Weights of a small image classifier.
Training: muon at rate 0.017, 40000 steps, batches of 256, held-out accuracy 100%.
Data: trained on microscope photos of single blood and bone marrow cells, 194171 training examples.
Rows from block 4 of a small image classifier, named by matrix and row number. Rows with one number belong to one neuron. Each number is 500 + 50 x the weight over its row's rms, rounded and kept within 0 to 999. All counts start at 0. Numbers have three digits each.
Before each neuron's rows are labels from the 100 images, of 14848, where the neuron reaches its largest size: "strongest on" is what is common among them. Only what is clearly more common there than usual is listed. The data: microscope photos of single blood and bone marrow cells. In brackets: how many of the 100, against the usual share in percent.
# u: gMLP up (value half) (model.blocks.4.mixer.u.weight, 256x256), inputs 172-255
# v: gMLP up (gate half) (model.blocks.4.mixer.v.weight, 256x256), inputs 172-255
# out: gMLP down (model.blocks.4.mixer.out.weight, 256x256, transposed), outputs 172-255

strongest on: smear: peripheral blood (96 vs 16.2)
u.51:537521427585527457484491484549438439538558414482505522607557500524554500501528439539473437407493443476467527507476539477425455509496487551535591571526500439524569482483471555474509544529558467485536538481564448463616536480402615527510534539502405498475
v.51:469579416572516548528506523415524538521406518550531506468521504529503494447508494591485458433534545591477499508468470470482434424551380566503621455475485565473513530490530445510488426597506530510495515449415530520466492568538527602442569470482450501435
out.51:527493537477534515499488572456441545450482508490513465362484555561482521572502471500548571629519465516499394521561501487501476541523474558467493557451532515521436541551556508471490404456478551440520476463388566413579475521453451473508495442433499400409

strongest on: smear: peripheral blood (86 vs 16.2)
u.83:596491413472523468564527514446540480530584557540499492467542523477504483513486363463496546486557432574447545472452485483398403543501520485435516512606530481528530441455513488490540494503582514445419564526491541484477472523525540493469443519465456486558
v.83:465582404519508542458520476554494508443521481591514497453550484541511604513512469475448605478414462570518469394494492504596489468464504484515575512603444468531567393483447497524357424563429475449420499496526516527459473481451405507465415551493535582462
out.83:487536542518447502491468497484497527533451483448609499485474448532504568590501513454464582498492559481457524480559450482486497531473573559476550501596500536604488483487517516569494470503466509545451512456510505493532540461427411545475536502440520447559

strongest on: smear: peripheral blood (89 vs 16.2); cell type: segmented neutrophil (40 vs 20)
u.0:572455507496522506511544523489434490477552425478522512562480511462428451572614444543487415520485421469489535412465498527448479520477476515476450375437482527487589489527522436385523474566518461428604451558499561490556546504433530601569487415477476512497
v.0:467541466541559441461529410501419540459539546419547561465564498510488494464504520482535538427523437584485472460530488624508312509571576456504520540476445471556482495541473490500557419558474629591496493465467452523466557457485527469464517499504480527503
out.0:373523533560520502554365564509589443536504465394520561531551470524522577495534462461502509500500477503480518509491537462482519482465545495493523463531423574462458534467471468478577404575531515504555451469363527462400397492513514514427495488439520438601

strongest on: cell type: artefact (38 vs 9.8)
u.112:433557470567471439478491466471498558463488523563591546449460543521486507608538510488521488497546502645501548469577457437512493500534498492330532542520489532535458425460470439538467511495520536384422470599448510544506558489486496601480554509450522442481
v.112:433422473587422520488454599549492566519479436563523486419544464443456596499482609491489581434422489516449453430531442460462405508624526528478536531537437594512573553422491410430526403594422476584511515524474492523508506502546430517504501465409509544478
out.112:591518488491539523541556506547487571517514497559488444515552449415476487515492542576520556417509511479464506464446477513407490510528554456483536542549462548540594540489384672460508581562475417506441451433500466564420478523498405491562544476494457485561

strongest on: smear: peripheral blood (79 vs 16.2)
u.252:453420530513567571519463426417638670483490528483462478465466537494509546527558511551516539452466533404517503478495477509580474450523491566480481520423528496491490582461478550554397501424475609455587444530495535447490555498469523547551503535570445567477
v.252:493556505559411513491487514544596572529559484515483517459553479519564476556471534429607571505416444477479524472457477501526496549574429520584508456463588478486530401431540439531532497591488491544470474639560587553523512597508527504451413449436550534371
out.252:539544445413404550529525541581465418514474535482566493487526501496462449540516518353415457583467512493511544577473540517437506509456442488559510430545446454466477445552518483519535365407512452561380494477516468604510533508550530544470467503468477533455

strongest on: smear: peripheral blood (96 vs 16.2)
u.144:553462534468496492608453556508401477524469535520428474452536516518540531486531453483476602511423542533475482531353497438474571484517602497403542447495555510534398470564542523548513451453438488490572530521422455432440439512492494559494480463532438483431
v.144:520496509519438519468429494477480481589502535479556539513511512563433505512542433455528510658533498380430531603484489520441473476459493479461460437574548514393515506438493531523524493525479454614506441468412449462517448436406472530467476519507587516505
out.144:479433437476547453524518311468560491431427524464502539529372513495527470502530557519495438634504476449560499490486452438458453484428471519493509513538512497451547456507531464507541524492559581503492438511500487500555487542449488508542492501476464574522

strongest on: smear: peripheral blood (53 vs 16.2)
u.64:527617487444521528460481586526520518558477617581486378553450471577516535522455518519509422513482451526455503516518492516588485562512466503473518492460491515552527448547457412552462574473484434469588525499482563510484422423514507492559479488503395501482
v.64:484555473462518554504497566515571445439533408467531600502618512409478540461482483478563531520558456491437523444502465602532468502482483438466493457411479572522459533559454524410489498539437492488475586508457522565542567581506560515532483504648561528551
out.64:555443472490526486469570511585482569571498447380534525513437476480526438492461503512511523541502499515477471471482537563520492503429447427490513501468552491438430474502429516457531475589447469455566475492502481517484570473468590570542496527561474618533

strongest on: cell type: artefact (25 vs 9.8)
u.227:561464479466442484526526461528537542455427464479516489597459516381498540492513503544484456514465553517478503470495577512584528486564485482511424600512538553472615462499556480621466460441509471467595453429529503456514465515449524463454470532531414493559
v.227:546570485622511512496548492548492508558413509431501583480471379568586502514522545511516488492537524414592536460502472510509424507461449512579553522440608544508519487444503483466488451511505546484523434457516471482494537464492533508490464560581378530458
out.227:501517509536519495455521525526581507567470547463510543554521488522503472578378492552569529456483424486492520554459474423457379436519467616525508457542548474455547522513480501478567449545541468507561444444458483487481560503513538499451503479554541494493

strongest on: cell type: artefact (34 vs 9.8)
u.209:473494461494604527610531466486497428484476544570480472509456506427570528436519628474425442505596542548509486496423501390545515445470426550563531530451442533549515575485456512500485506451498556433490522516465516547532523473440469491500563565498494512542
v.209:517528488435441542425502497483401530546586425485418482499481487495518561485395509501439369585498554518472560582483484495537479544484527468446551576552476488410413464551554387418454391541573447527559557464491479509486439438476455479523529428446408577482
out.209:541497455464523475485565503478430414585503530533462505482516557479514487513447459442492528529513460516560460562479519470456541597513540515501496540541517446447528475486512508436497544498495529378582496501523504495534581567583565504539478527519469536552

strongest on: smear: peripheral blood (95 vs 16.2); cell type: myeloblast (45 vs 1.9)
u.69:595448562560498477546461412517480517493576500518583542448469445543442455366532546494480579586467493425461496508471467499482552509516524508416435505491401604428420507520446604575414585505436494470452518453546429592495521546430449480511473438529491468452
v.69:493438548451477578486553584471438626470535506527564536437492432483539509573561579457406445474504457521439452563475495511519539427529511465533480477554438454495561476510482549506587429450482509516470519472488480488628482460393498525499491422449563466444
out.69:379498542479522496420494493455508518601469469486486453473438565552522515555528513635540516555497480573432493497508544512545564461473507471544499403509595531502450564495516496474576432482500508426434536501402551439381550507464546572556433460494525469481

strongest on: cell type: artefact (26 vs 9.8)
u.189:406400420587550520501598494439453549501474418523517512447572589575490463512455590583490455474463494485453516507508489428483501600501456534404494454477454416505459487501530536508483459571533502369537452407615521498578506528523430492539443491468533519535
v.189:498458457550424409469462501433505519526422618514486468465456478489512508450493450523502478542501575494428548505398576475578602486540505510532510449493490526457495511575482528565443521531535560577529528577512451458543538520500539457501546499590492440477
out.189:469423454507436541445524559383548491584549530563458593494549576534440470559508567561526556430540370532459541508567458408458463548515512511476491538519556471469536489481479481479517551552498489468540562442655545624524484551492546492536420432432463535499

strongest on: cell type: artefact (25 vs 9.8)
u.203:436429470440526537410487486456460402634474554471479367516535435525488516534603493530538483405517466529480426507471486537453482482530449491563441478444575532499564545526504532564397499441606521518573445487511461520405486459469449564410575558546522551556
v.203:436462471567473484503510471606538583375515610579438606545499525488473541552495498451487555464479478489469487468591459457506547499477473500542484488544433499503454530360430574517523495480377574499417564539500483499608581409476483516536609486473571513501
out.203:550553440491486538449599470522543471478474556473512509480511528492506518461511451519528588410487443482489524539460519498562506500483522507461503496492527509493454487472500558449424431481441490403469464512484439592468474424532486492462537482414579490551

strongest on: smear: peripheral blood (100 vs 16.2); cell type: segmented neutrophil (46 vs 20)
u.246:433552532487562520484482468470460478524518439491465502536548403426543450569516520454471458535496554524488562543516585511503526502551426502531504516509524566558544519494560460442491517461600521553531449536596473546518404475527508446482494479541429539458
v.246:447527476446528541499555452501523517526547441418552504468577473476512501499471472548561499456502478365582512467472420500500508650518488426559462530531452551517453515475545453452560489529526518530383518432485502539510505507471517467473371607602491518521
out.246:421504465555501484485605447479473501451524477437559559523500573551482577439508471477495547524559504434593481384493511549585523464480480436576464470499562536511473468446479547503543450503489545445415597506509527447617557518462471471510498468502637439460

strongest on: cell type: lymphocyte (35 vs 15.2)
u.223:533522512455458490455482508574436540401479553486576585553511458540623501494504523421502529531573486510551488514467517350470430545522467677527536504459474521380519392577436505471431539536560448507579452457492502503438450493493505573498527541481509538504
v.223:521385527442455536576482573521517529495520506480443585368531533523505557467571539530501463467518571506471448486458472551582587506552554425462574543494615557417457533448547614465528528539506433507438441463499516535447504525511559499594529485469569435501
out.223:490461517480546493509504522543515561493521475533535445570517490480461539464476563494581562474499511461545568475475507606462501464501532448447495514480516572468479529490461640459532531428413392418473461456465480670517503528495426513581462526486484568540

strongest on: smear: peripheral blood (76 vs 16.2); cell type: segmented neutrophil (42 vs 20)
u.133:522528435554445494541570606508564552536501463536527480391498516536587427471484435458516490445451475466374524467531532521602509573408421468452529500577517499487417483558521520449570475427497579506523517521489461415479440544548489519416554575447474510416
v.133:514402503464578536418516587499630557537574384450511472481486499549476425597445444467532470579629545477445548496507454511424534497542474481410509412495515478547453505513511519446549496517547446601424532560525392480586516531497498465459519541535544565545
out.133:555479588427557464425463467590491471560549519418469475549540534459371480509483508560510492464541455549464578579460527511466542498507533490468502490496587479424500530521564497460556455452519575517522517494424469602458447458497561515445432397574634481541

strongest on: smear: peripheral blood (88 vs 16.2)
u.211:540432472489434563502558374600584498556550551447517398517498441446505480481517569473456460507484566460505518491523518423518445520546501508460463482492416488548470504518478437463510498462535516556541474421439612479386597494510517497462614559571539425476
v.211:536584546485528490548532479513530435445456544541477482491483508491545474398562524424562524562482461492502652537445426428529404528445551489483527507558421606460561478609457549560529546503419521441435534541527546443515486533502548570529500499405541485445
out.211:458583521554563534502513588417514556457505464496435594454520539512516519485526492490567519467455440527481561456519581534475502452504500546506513525468538498446509496473541533444473499599411488531512514569549451491523445574457486509578465447478529386420

strongest on: cell type: artefact (25 vs 9.8)
u.207:455567524506388467503555503499489484429506509411533423463482521499568465433447484502497555502457483502487443565489511500515496520543466463511588544468573497430484582498462537490552492425523521419466525552523542518544551347548470499515535524405508471557
v.207:419418617431507521478435539531487438419548476587496470493515466472548544464512546469461492501492600404469486529409492519476516519531544509509545549444412471528543490540458513445571526558570461442471491516471509528580448538490492417455541559594536522475
out.207:528455541497517499436445566504466426497475500582465474427400505422508530564463515540517470486520596512460466500424494587503538493468543448459510558590469514458528465478470634419547539570501483481524496562463549550406546603496522553510479488505479538515

strongest on: smear: peripheral blood (100 vs 16.2); cell type: segmented neutrophil (43 vs 20)
u.235:565529487462539529528521541451484467460465557524496529599452485465438544392383441536504531539512510543386471570466565532487460480525535528509483640538455413517492560395488509529442499434386575516552467503540455442621475543466491523490521475503567571508
v.235:582498532534474573539522413491516521590505496422471511525509414470490522405482530517484617526454442465469542528474453516460508438452424454559508461535379384498549450544396535517498527587565477623532505402525453468552545421503428435513494543510430462410
out.235:377468488472534550523460492472566397563540456414596579458483453521499469551570589444553534494524504445504569476503503489460574505488416460568564399419491615502564489555504442454528469576539475546485588478582509448436484584502460421514460528501448466453

strongest on: smear: peripheral blood (100 vs 16.2); cell type: segmented neutrophil (47 vs 20)
u.17:568521422514475444414505514463586531486507531443513514494444482443504546524464553582586500500484456485553442394561509535550508525495458539610506553428478491471540468555403551542505543520433480534448524523481538443492504465477431586416475531512462443523
v.17:550548502549568508426500345472569440442563512432456453502468510529494447513476495519575534526432555524496495578476604447504613564404488560474533494458514372444424521440546561533458504536430491512498514524626471434469497518448469402520459431548522555514
out.17:509516494559481458471461497396567489500463582511488502414520403454542454516493551621477469398499428526347477531480613540517524576447502454500510549489521541540439528440505583489485454524468466603479526563464442494456458465450466567494544463510417414458

strongest on: cell type: artefact (30 vs 9.8)
u.153:601457529577511452484392453500558599509534408460458436510508444518497440570517524585517470534537421576551470447413455592531522429486475520455467493458442530487434616570465490561519566553501500502583476405532533481416557486495521504505483554526433481529
v.153:496576473471548500495494513490468519424506414471364526398480475516496568465494507403539630500466497419532521634548575519496536500515510545417479540561510519589514557436414523434481493481436557545464490521430513539546504501597460469412592477540580498515
out.153:560530557494410509571510512483489488463553443487544537441511471517506517596533568366530526496492530519472484524496469544512563593537509498458469470505500397568461491511367494490534441498451522478510457526455474478544487558453488495490563536375500531621

strongest on: cell type: artefact (29 vs 9.8)
u.42:410496568540516483516517438503496505475480556525440432483537570453532501442575520552541454526554471628432501500537463612473496539436485440489561453492512609536533550472483536471453449491442542441448557498533489471532498526503474526574581450512510550617
v.42:516522529521593527480505584536412532429462527456527429439498512508499544562534497495508484426504579602539536487581573487494556480487562570515442510520456582562450561587543500515396461327526541479521508518497525522497542486501486455472452410516521423514
out.42:473520445541533497545476541595432527545512522518552423519556462552391489506499495545600490378490470511499502522508536558585464524549435492572489567513472523517500527524432530433567443570527565369458490513458485491451527476512535473514478353486475435480

strongest on: cell type: artefact (35 vs 9.8)
u.139:451554514424562487467512532548459457494483460507466528481450405536510549529508502578446374381547537533501430539491520581528511471527439425414474517566436559524514545462474482445534416608414448661575505541546603602531458503524496498500546497504421536537
v.139:529426426498529539567507507572441458492462555503491527546524503650591507486529498470453526407504432625503426499587601619551516571513514483432523512453477548555488417468574429501485521419511528488523373515447396509545498511564417430409538452483456451555
out.139:499499454545579449486459521530347637439443496459450469494511410582588528521555513549422392439540500503512463526471519477516435538545481493456499564494451509540468535541501457479568451599503523540630549485495586538538502471485506525505545448501446531479

strongest on: smear: peripheral blood (100 vs 16.2)
u.26:551558463485467501459497589484445541508548431434416502449515544479536505511489509425463439492479533528481489549547418498507513502537417470494489550535545547423448471523464396544472553415562493440417557500540537556541605485481533523515477536502554595484
v.26:608506429511438491614389386473488518549438475476511539553475455561445465585465457531524481478572498424522518429449547466446396500469503502433530517478639558511482423529538385390442548512489463417517574506477552470466508528470535579471594583490446546573
out.26:523571520432548492531519563497514542535551399517467542546485522480471501512549439518409454471424574553513426597485441433496384475518487551441528526532495521464461522505406375474452541500487502504451519495473633567535594503522527536436510562562540474512

strongest on: cell type: artefact (30 vs 9.8)
u.28:454408485489433499440513562499441429507531548549496459560490437498497488509527476493476503445471447574496525455534512403595494505413381442507486568489629508534485550489463516530516455454419362589524459495488543481481386484558496508479493487405480496483
v.28:479597397542496541503513521505415468466494489487462518618563550522471539543490470530565515478495472495567475525447559511550469522527563470458478518469653529527453523498480437521530481377508495453476483529447500508432493394520466501524455556493495434589
out.28:533523547473415559530426532523521576501509430488480441473564551494458511561510555466566429402462487475505417482357549471449633556516455440466401480439579510597487543584509514526456514486450500406435450532546505564494516550491397490529540525481495521466

strongest on: cell type: artefact (26 vs 9.8)
u.79:525497524464461502440505501545562452447488510589496474377495528523511526397510454517440495533428580479517532438442444564518477435481383511453501458537438556477510551416472546513546473455554507533500516468451429353508532464484488534505491535559453553403
v.79:552462609468375450559488478562438553529530457525462499540476476502551487510500504435458430451389520508507498551504505485531536487532413477500550525585528490485488474624380487532547519506429392509454520523472470533556509502524457494578591542516511524474
out.79:501509472409536459611563553600517504532472464537541483530468514474484572499433534504532616454489495447493512523467492590568504495568504468421525516525563548455483509477431529428441561488427434398422458487529520644439525560550479543526523482445499435598

strongest on: smear: peripheral blood (90 vs 16.2); cell type: segmented neutrophil (43 vs 20)
u.175:525518491551528531500511581492443515480479518481470449565511428502424463508536445560483495471486398601546577525533522540479462562506482520430454531517503507501471520489450472536379500559513511581461540546539504530461530467498462489508456438428483530564
v.175:489473441487440480404501611443421493396572448498572411535498511577518491426550439485498538458562507519441581548542582504520471462485484540493386519525457547561483531547467550590521608412534544511454516614429438500516555494469469561439482480516427446463
out.175:575471506522581559557655617465547439480489482478541460571529463475521451477543444586503510512527449466481406528496517525567406550526436450471456436438437490464570435560502451534543474429537515557466422553483518465512542462440563572512444566345430579490

strongest on: cell type: artefact (25 vs 9.8)
u.1:571513502453612484598469496503504540462454526471572562507526463521555488506495378483498590467449453518548494462511440508531528451616480508564475537549480562563465520523385488492425505508477512593490379551607532517494554445489568469462537460512581520559
v.1:544522491420531396419523429531538370546441437434403582519436465536541515436530443522551536507521560498527460573552465481511565478412470534466553506493538452439504490536472531522482569471450561551546453480495498439437501542511495492461524546439514553593
out.1:521529447539507515454524454533500503633519482502429372464532439500493495478459440606505445529477533536550552491499503479470571526503548620479496507493525436534435481573528432477492490556546554617510515442459562513504537493395480397496558523618518455478

strongest on: smear: peripheral blood (79 vs 16.2); cell type: segmented neutrophil (40 vs 20)
u.192:537655577532487520482535532498493558462440490593479535565451505454487486566528461448528509564437545560500567583595486535507444413531470502473420501542454416452440587427413496526410469462531437434436487552482422495542476542515497513416524471429470567436
v.192:499504502362534470535532544506545488523580378417431493500490501487481502570486488557546467465499528507492519466542535494532602534530476487561431549425509517541465533523532378511491484507580472498414516486596431461459632462549424495433540430456490450500
out.192:472389452413536515521435423551562550599547450495485485506535481473532507516555478479537468506551485446442547458378525506476573505464559518498566485465535519465434561503523487559468479539433480572559477486482515556485554530533523498452591556539531437486

strongest on: smear: peripheral blood (100 vs 16.2); cell type: myeloblast (39 vs 1.9)
u.102:483508440515406565417419443450454471545522448540441455440559502409423446466511496522434511494506566491536496503454551616604533467434496512546493539472478479548502522529523408561386493525497540497497536505616455511461575457536594491527537562559477518405
v.102:528479461490542538516464508455542498429473551548423518470521494528585530517544469481531440538500448513574521486516513479428520417580446540484478456463506491539525423390533475531444614459454566491547452611568521527548572461560477555390433358522434474437
out.102:557459505532534598547530525532507436611558496444540479556516391434417527439489435506503449507502532422481533556488529550502561412464508528562478551543411431456527529465503511520515524515440484502451478394530528565519503462578555479522492506542510508487

strongest on: cell type: artefact (25 vs 9.8)
u.185:469482539472425599571506539530436563458542538502513479452472514441540511490557443612406529548560479411472501438610478582485532549553493459585538479490539527491496457535489592548520508473499547499531436554536481455505547572533466596489471533515464415497
v.185:448551491476535463503478490459474630448450499446523404549540517494468577505505464369461575466534435488544546565590471488585483507539517593521408475550469510433429460473580431578522517500573581482531550531561473518501540407543566575453509498446459493504
out.185:615573545504466524490485525536513479516532546437483421509536544442616568526428555615564570427503522413455490546615501510431480536533505544560451476459403497393418405414492468450577511550532457437486501491424420419553579534561527495395449510562437406495

strongest on: smear: peripheral blood (100 vs 16.2); cell type: myeloblast (28 vs 1.9)
u.238:511420450490490553478507394449534538544525561499403495406443515513516541552433508472556530457477435452432499526465548558428494459531463456580508550555611543506495567566375460540524482549434525343435505473516478516587490548437460504482545455470480495461
v.238:461549494585401460575410478529479515494409528501444439519448451465491583493462456497474467518462460532510482409510428462527456540447478484539527489511430509521603539471566465577389590498507544429480525471451470520447516396543545573563463492544460485577
out.238:522418514510524554492531479494535562501503514518472490420427505507484523531503494504544416461439365527496512542425509505519503462509472498569503503538544602516461528538444489585502449514448562369422530473526488510577474505515475536503579444456461542494

strongest on: cell type: artefact (25 vs 9.8)
u.137:443570498559571409463487472508591454529423572535416554491487520577542506505500600491483504470580429525493426591505431541399456528477510502476454536450430558494486534523543560499529577530443409572413474443392526519420530510433537545517524463456372602479
v.137:544443504458513475474505400428499498460490470511511544561545497512464527470572539391509471481499460566566477459504510590508616538488475523448534523486548474508502509599523527543540455529504523558508420453514507459473546561451478434509566514519500480524
out.137:501543439482566522526562475484467472455507512512626507558503424456482497489466480452505513555521368564552562488563561524541468491477522480504475508520454512528575525553476494507524487434508581519608479525558475570528515561531476542493500455590516527425

strongest on: smear: peripheral blood (100 vs 16.2)
u.72:482534559483473474524554449457483546545497477464479552490473437548468496515470429554488577523510482452526513584431542554515392462441479534509556472543511402523448484528475518499457498597489573564501409559514509380571458515568468523582486468477385478517
v.72:518515462370428469531482540466483479436535502470453506504465482409432400567486508491450437452464601485549494571473566496525478457439452509506408501475549576463478466545446542521515493511530470532541477503435545505498524472548525514434500486488503557524
out.72:459570455518411506488547441501451534506540548495466438482506524503508565499542460501426550496430524586587560634535569458510430554441482495446493476527474561480497478559447516533551517535600511489494425552613570485452519435498537496552531512530375453410

strongest on: smear: peripheral blood (92 vs 16.2); cell type: segmented neutrophil (41 vs 20)
u.217:510510478466422593383460452479548495469528528569399534477501598561498472425494522542570446519555445529458447526526482440428522585460449564493475466436574549523444568495480554430552461461523495508503502486552542489320544559474486481532527457538411565420
v.217:402492430467436559570417497492565547596504416514533466486509482469503519500563522502534437507460507612443521539523603527485479522457527498439449482473479480477434577528466425514439502535597432591536373448459491470453458577493518511569623549460446547453
out.217:500546503579508519488474502456592540479511521523536454563533504559454421401584561512577372491427582466532492470454470568432528559479504568380517471558476616518484573446545515433520481488494450482560449382533596477547468524487433489521481459531478582470

strongest on: smear: peripheral blood (100 vs 16.2)
u.27:623560517525525375604482461514544561325461505542506559511530531549472351511516542491510466448465448509475501526533510509472525450538550499549464437482532545555545495524403454583581532473470566501472554621469551404470501650427479497463530493486443447596
v.27:522506416605558444611524539524502500543455502605489565539460442467443461439510528473583492574457550420402560533545549445499453556523617496461557581504529553514529464554481491579551610570499487514455447541492466468428560529433426513553491529552392430507
out.27:546482554517531463621435494487471573479493449392430548532506492502460492603509565479443549478485465483474485536506545430478549491516457503396524451543530474613505568554419425597527512521477540424451444513475524393543522510442545492478597565398514524560

strongest on: smear: peripheral blood (100 vs 16.2)
u.229:500485430562518624521517473476505465423518512530473585494510443459497455550467485442575516564478485532459498438486565421438614492423445496563478448466548522524524463564458571458461498536483480448336590524458502520474466448505500572529481532506493609500
v.229:543577456409556472537512446495538507454599522494453533481490524487435499406454536566481570541439507481517515583482491544558453399507476421477473523494484584542478505522528510465520519434424504475578532454477451502535570538462478479438566563593586553468
out.229:466506524486485437518502512541522479560494479535540478483518471551492426462557454556402468397497505429532529532510505540566376497578476422561506494495413473504470519457529434514487456425499534582516430515535449423446513537545423440457453461561516499503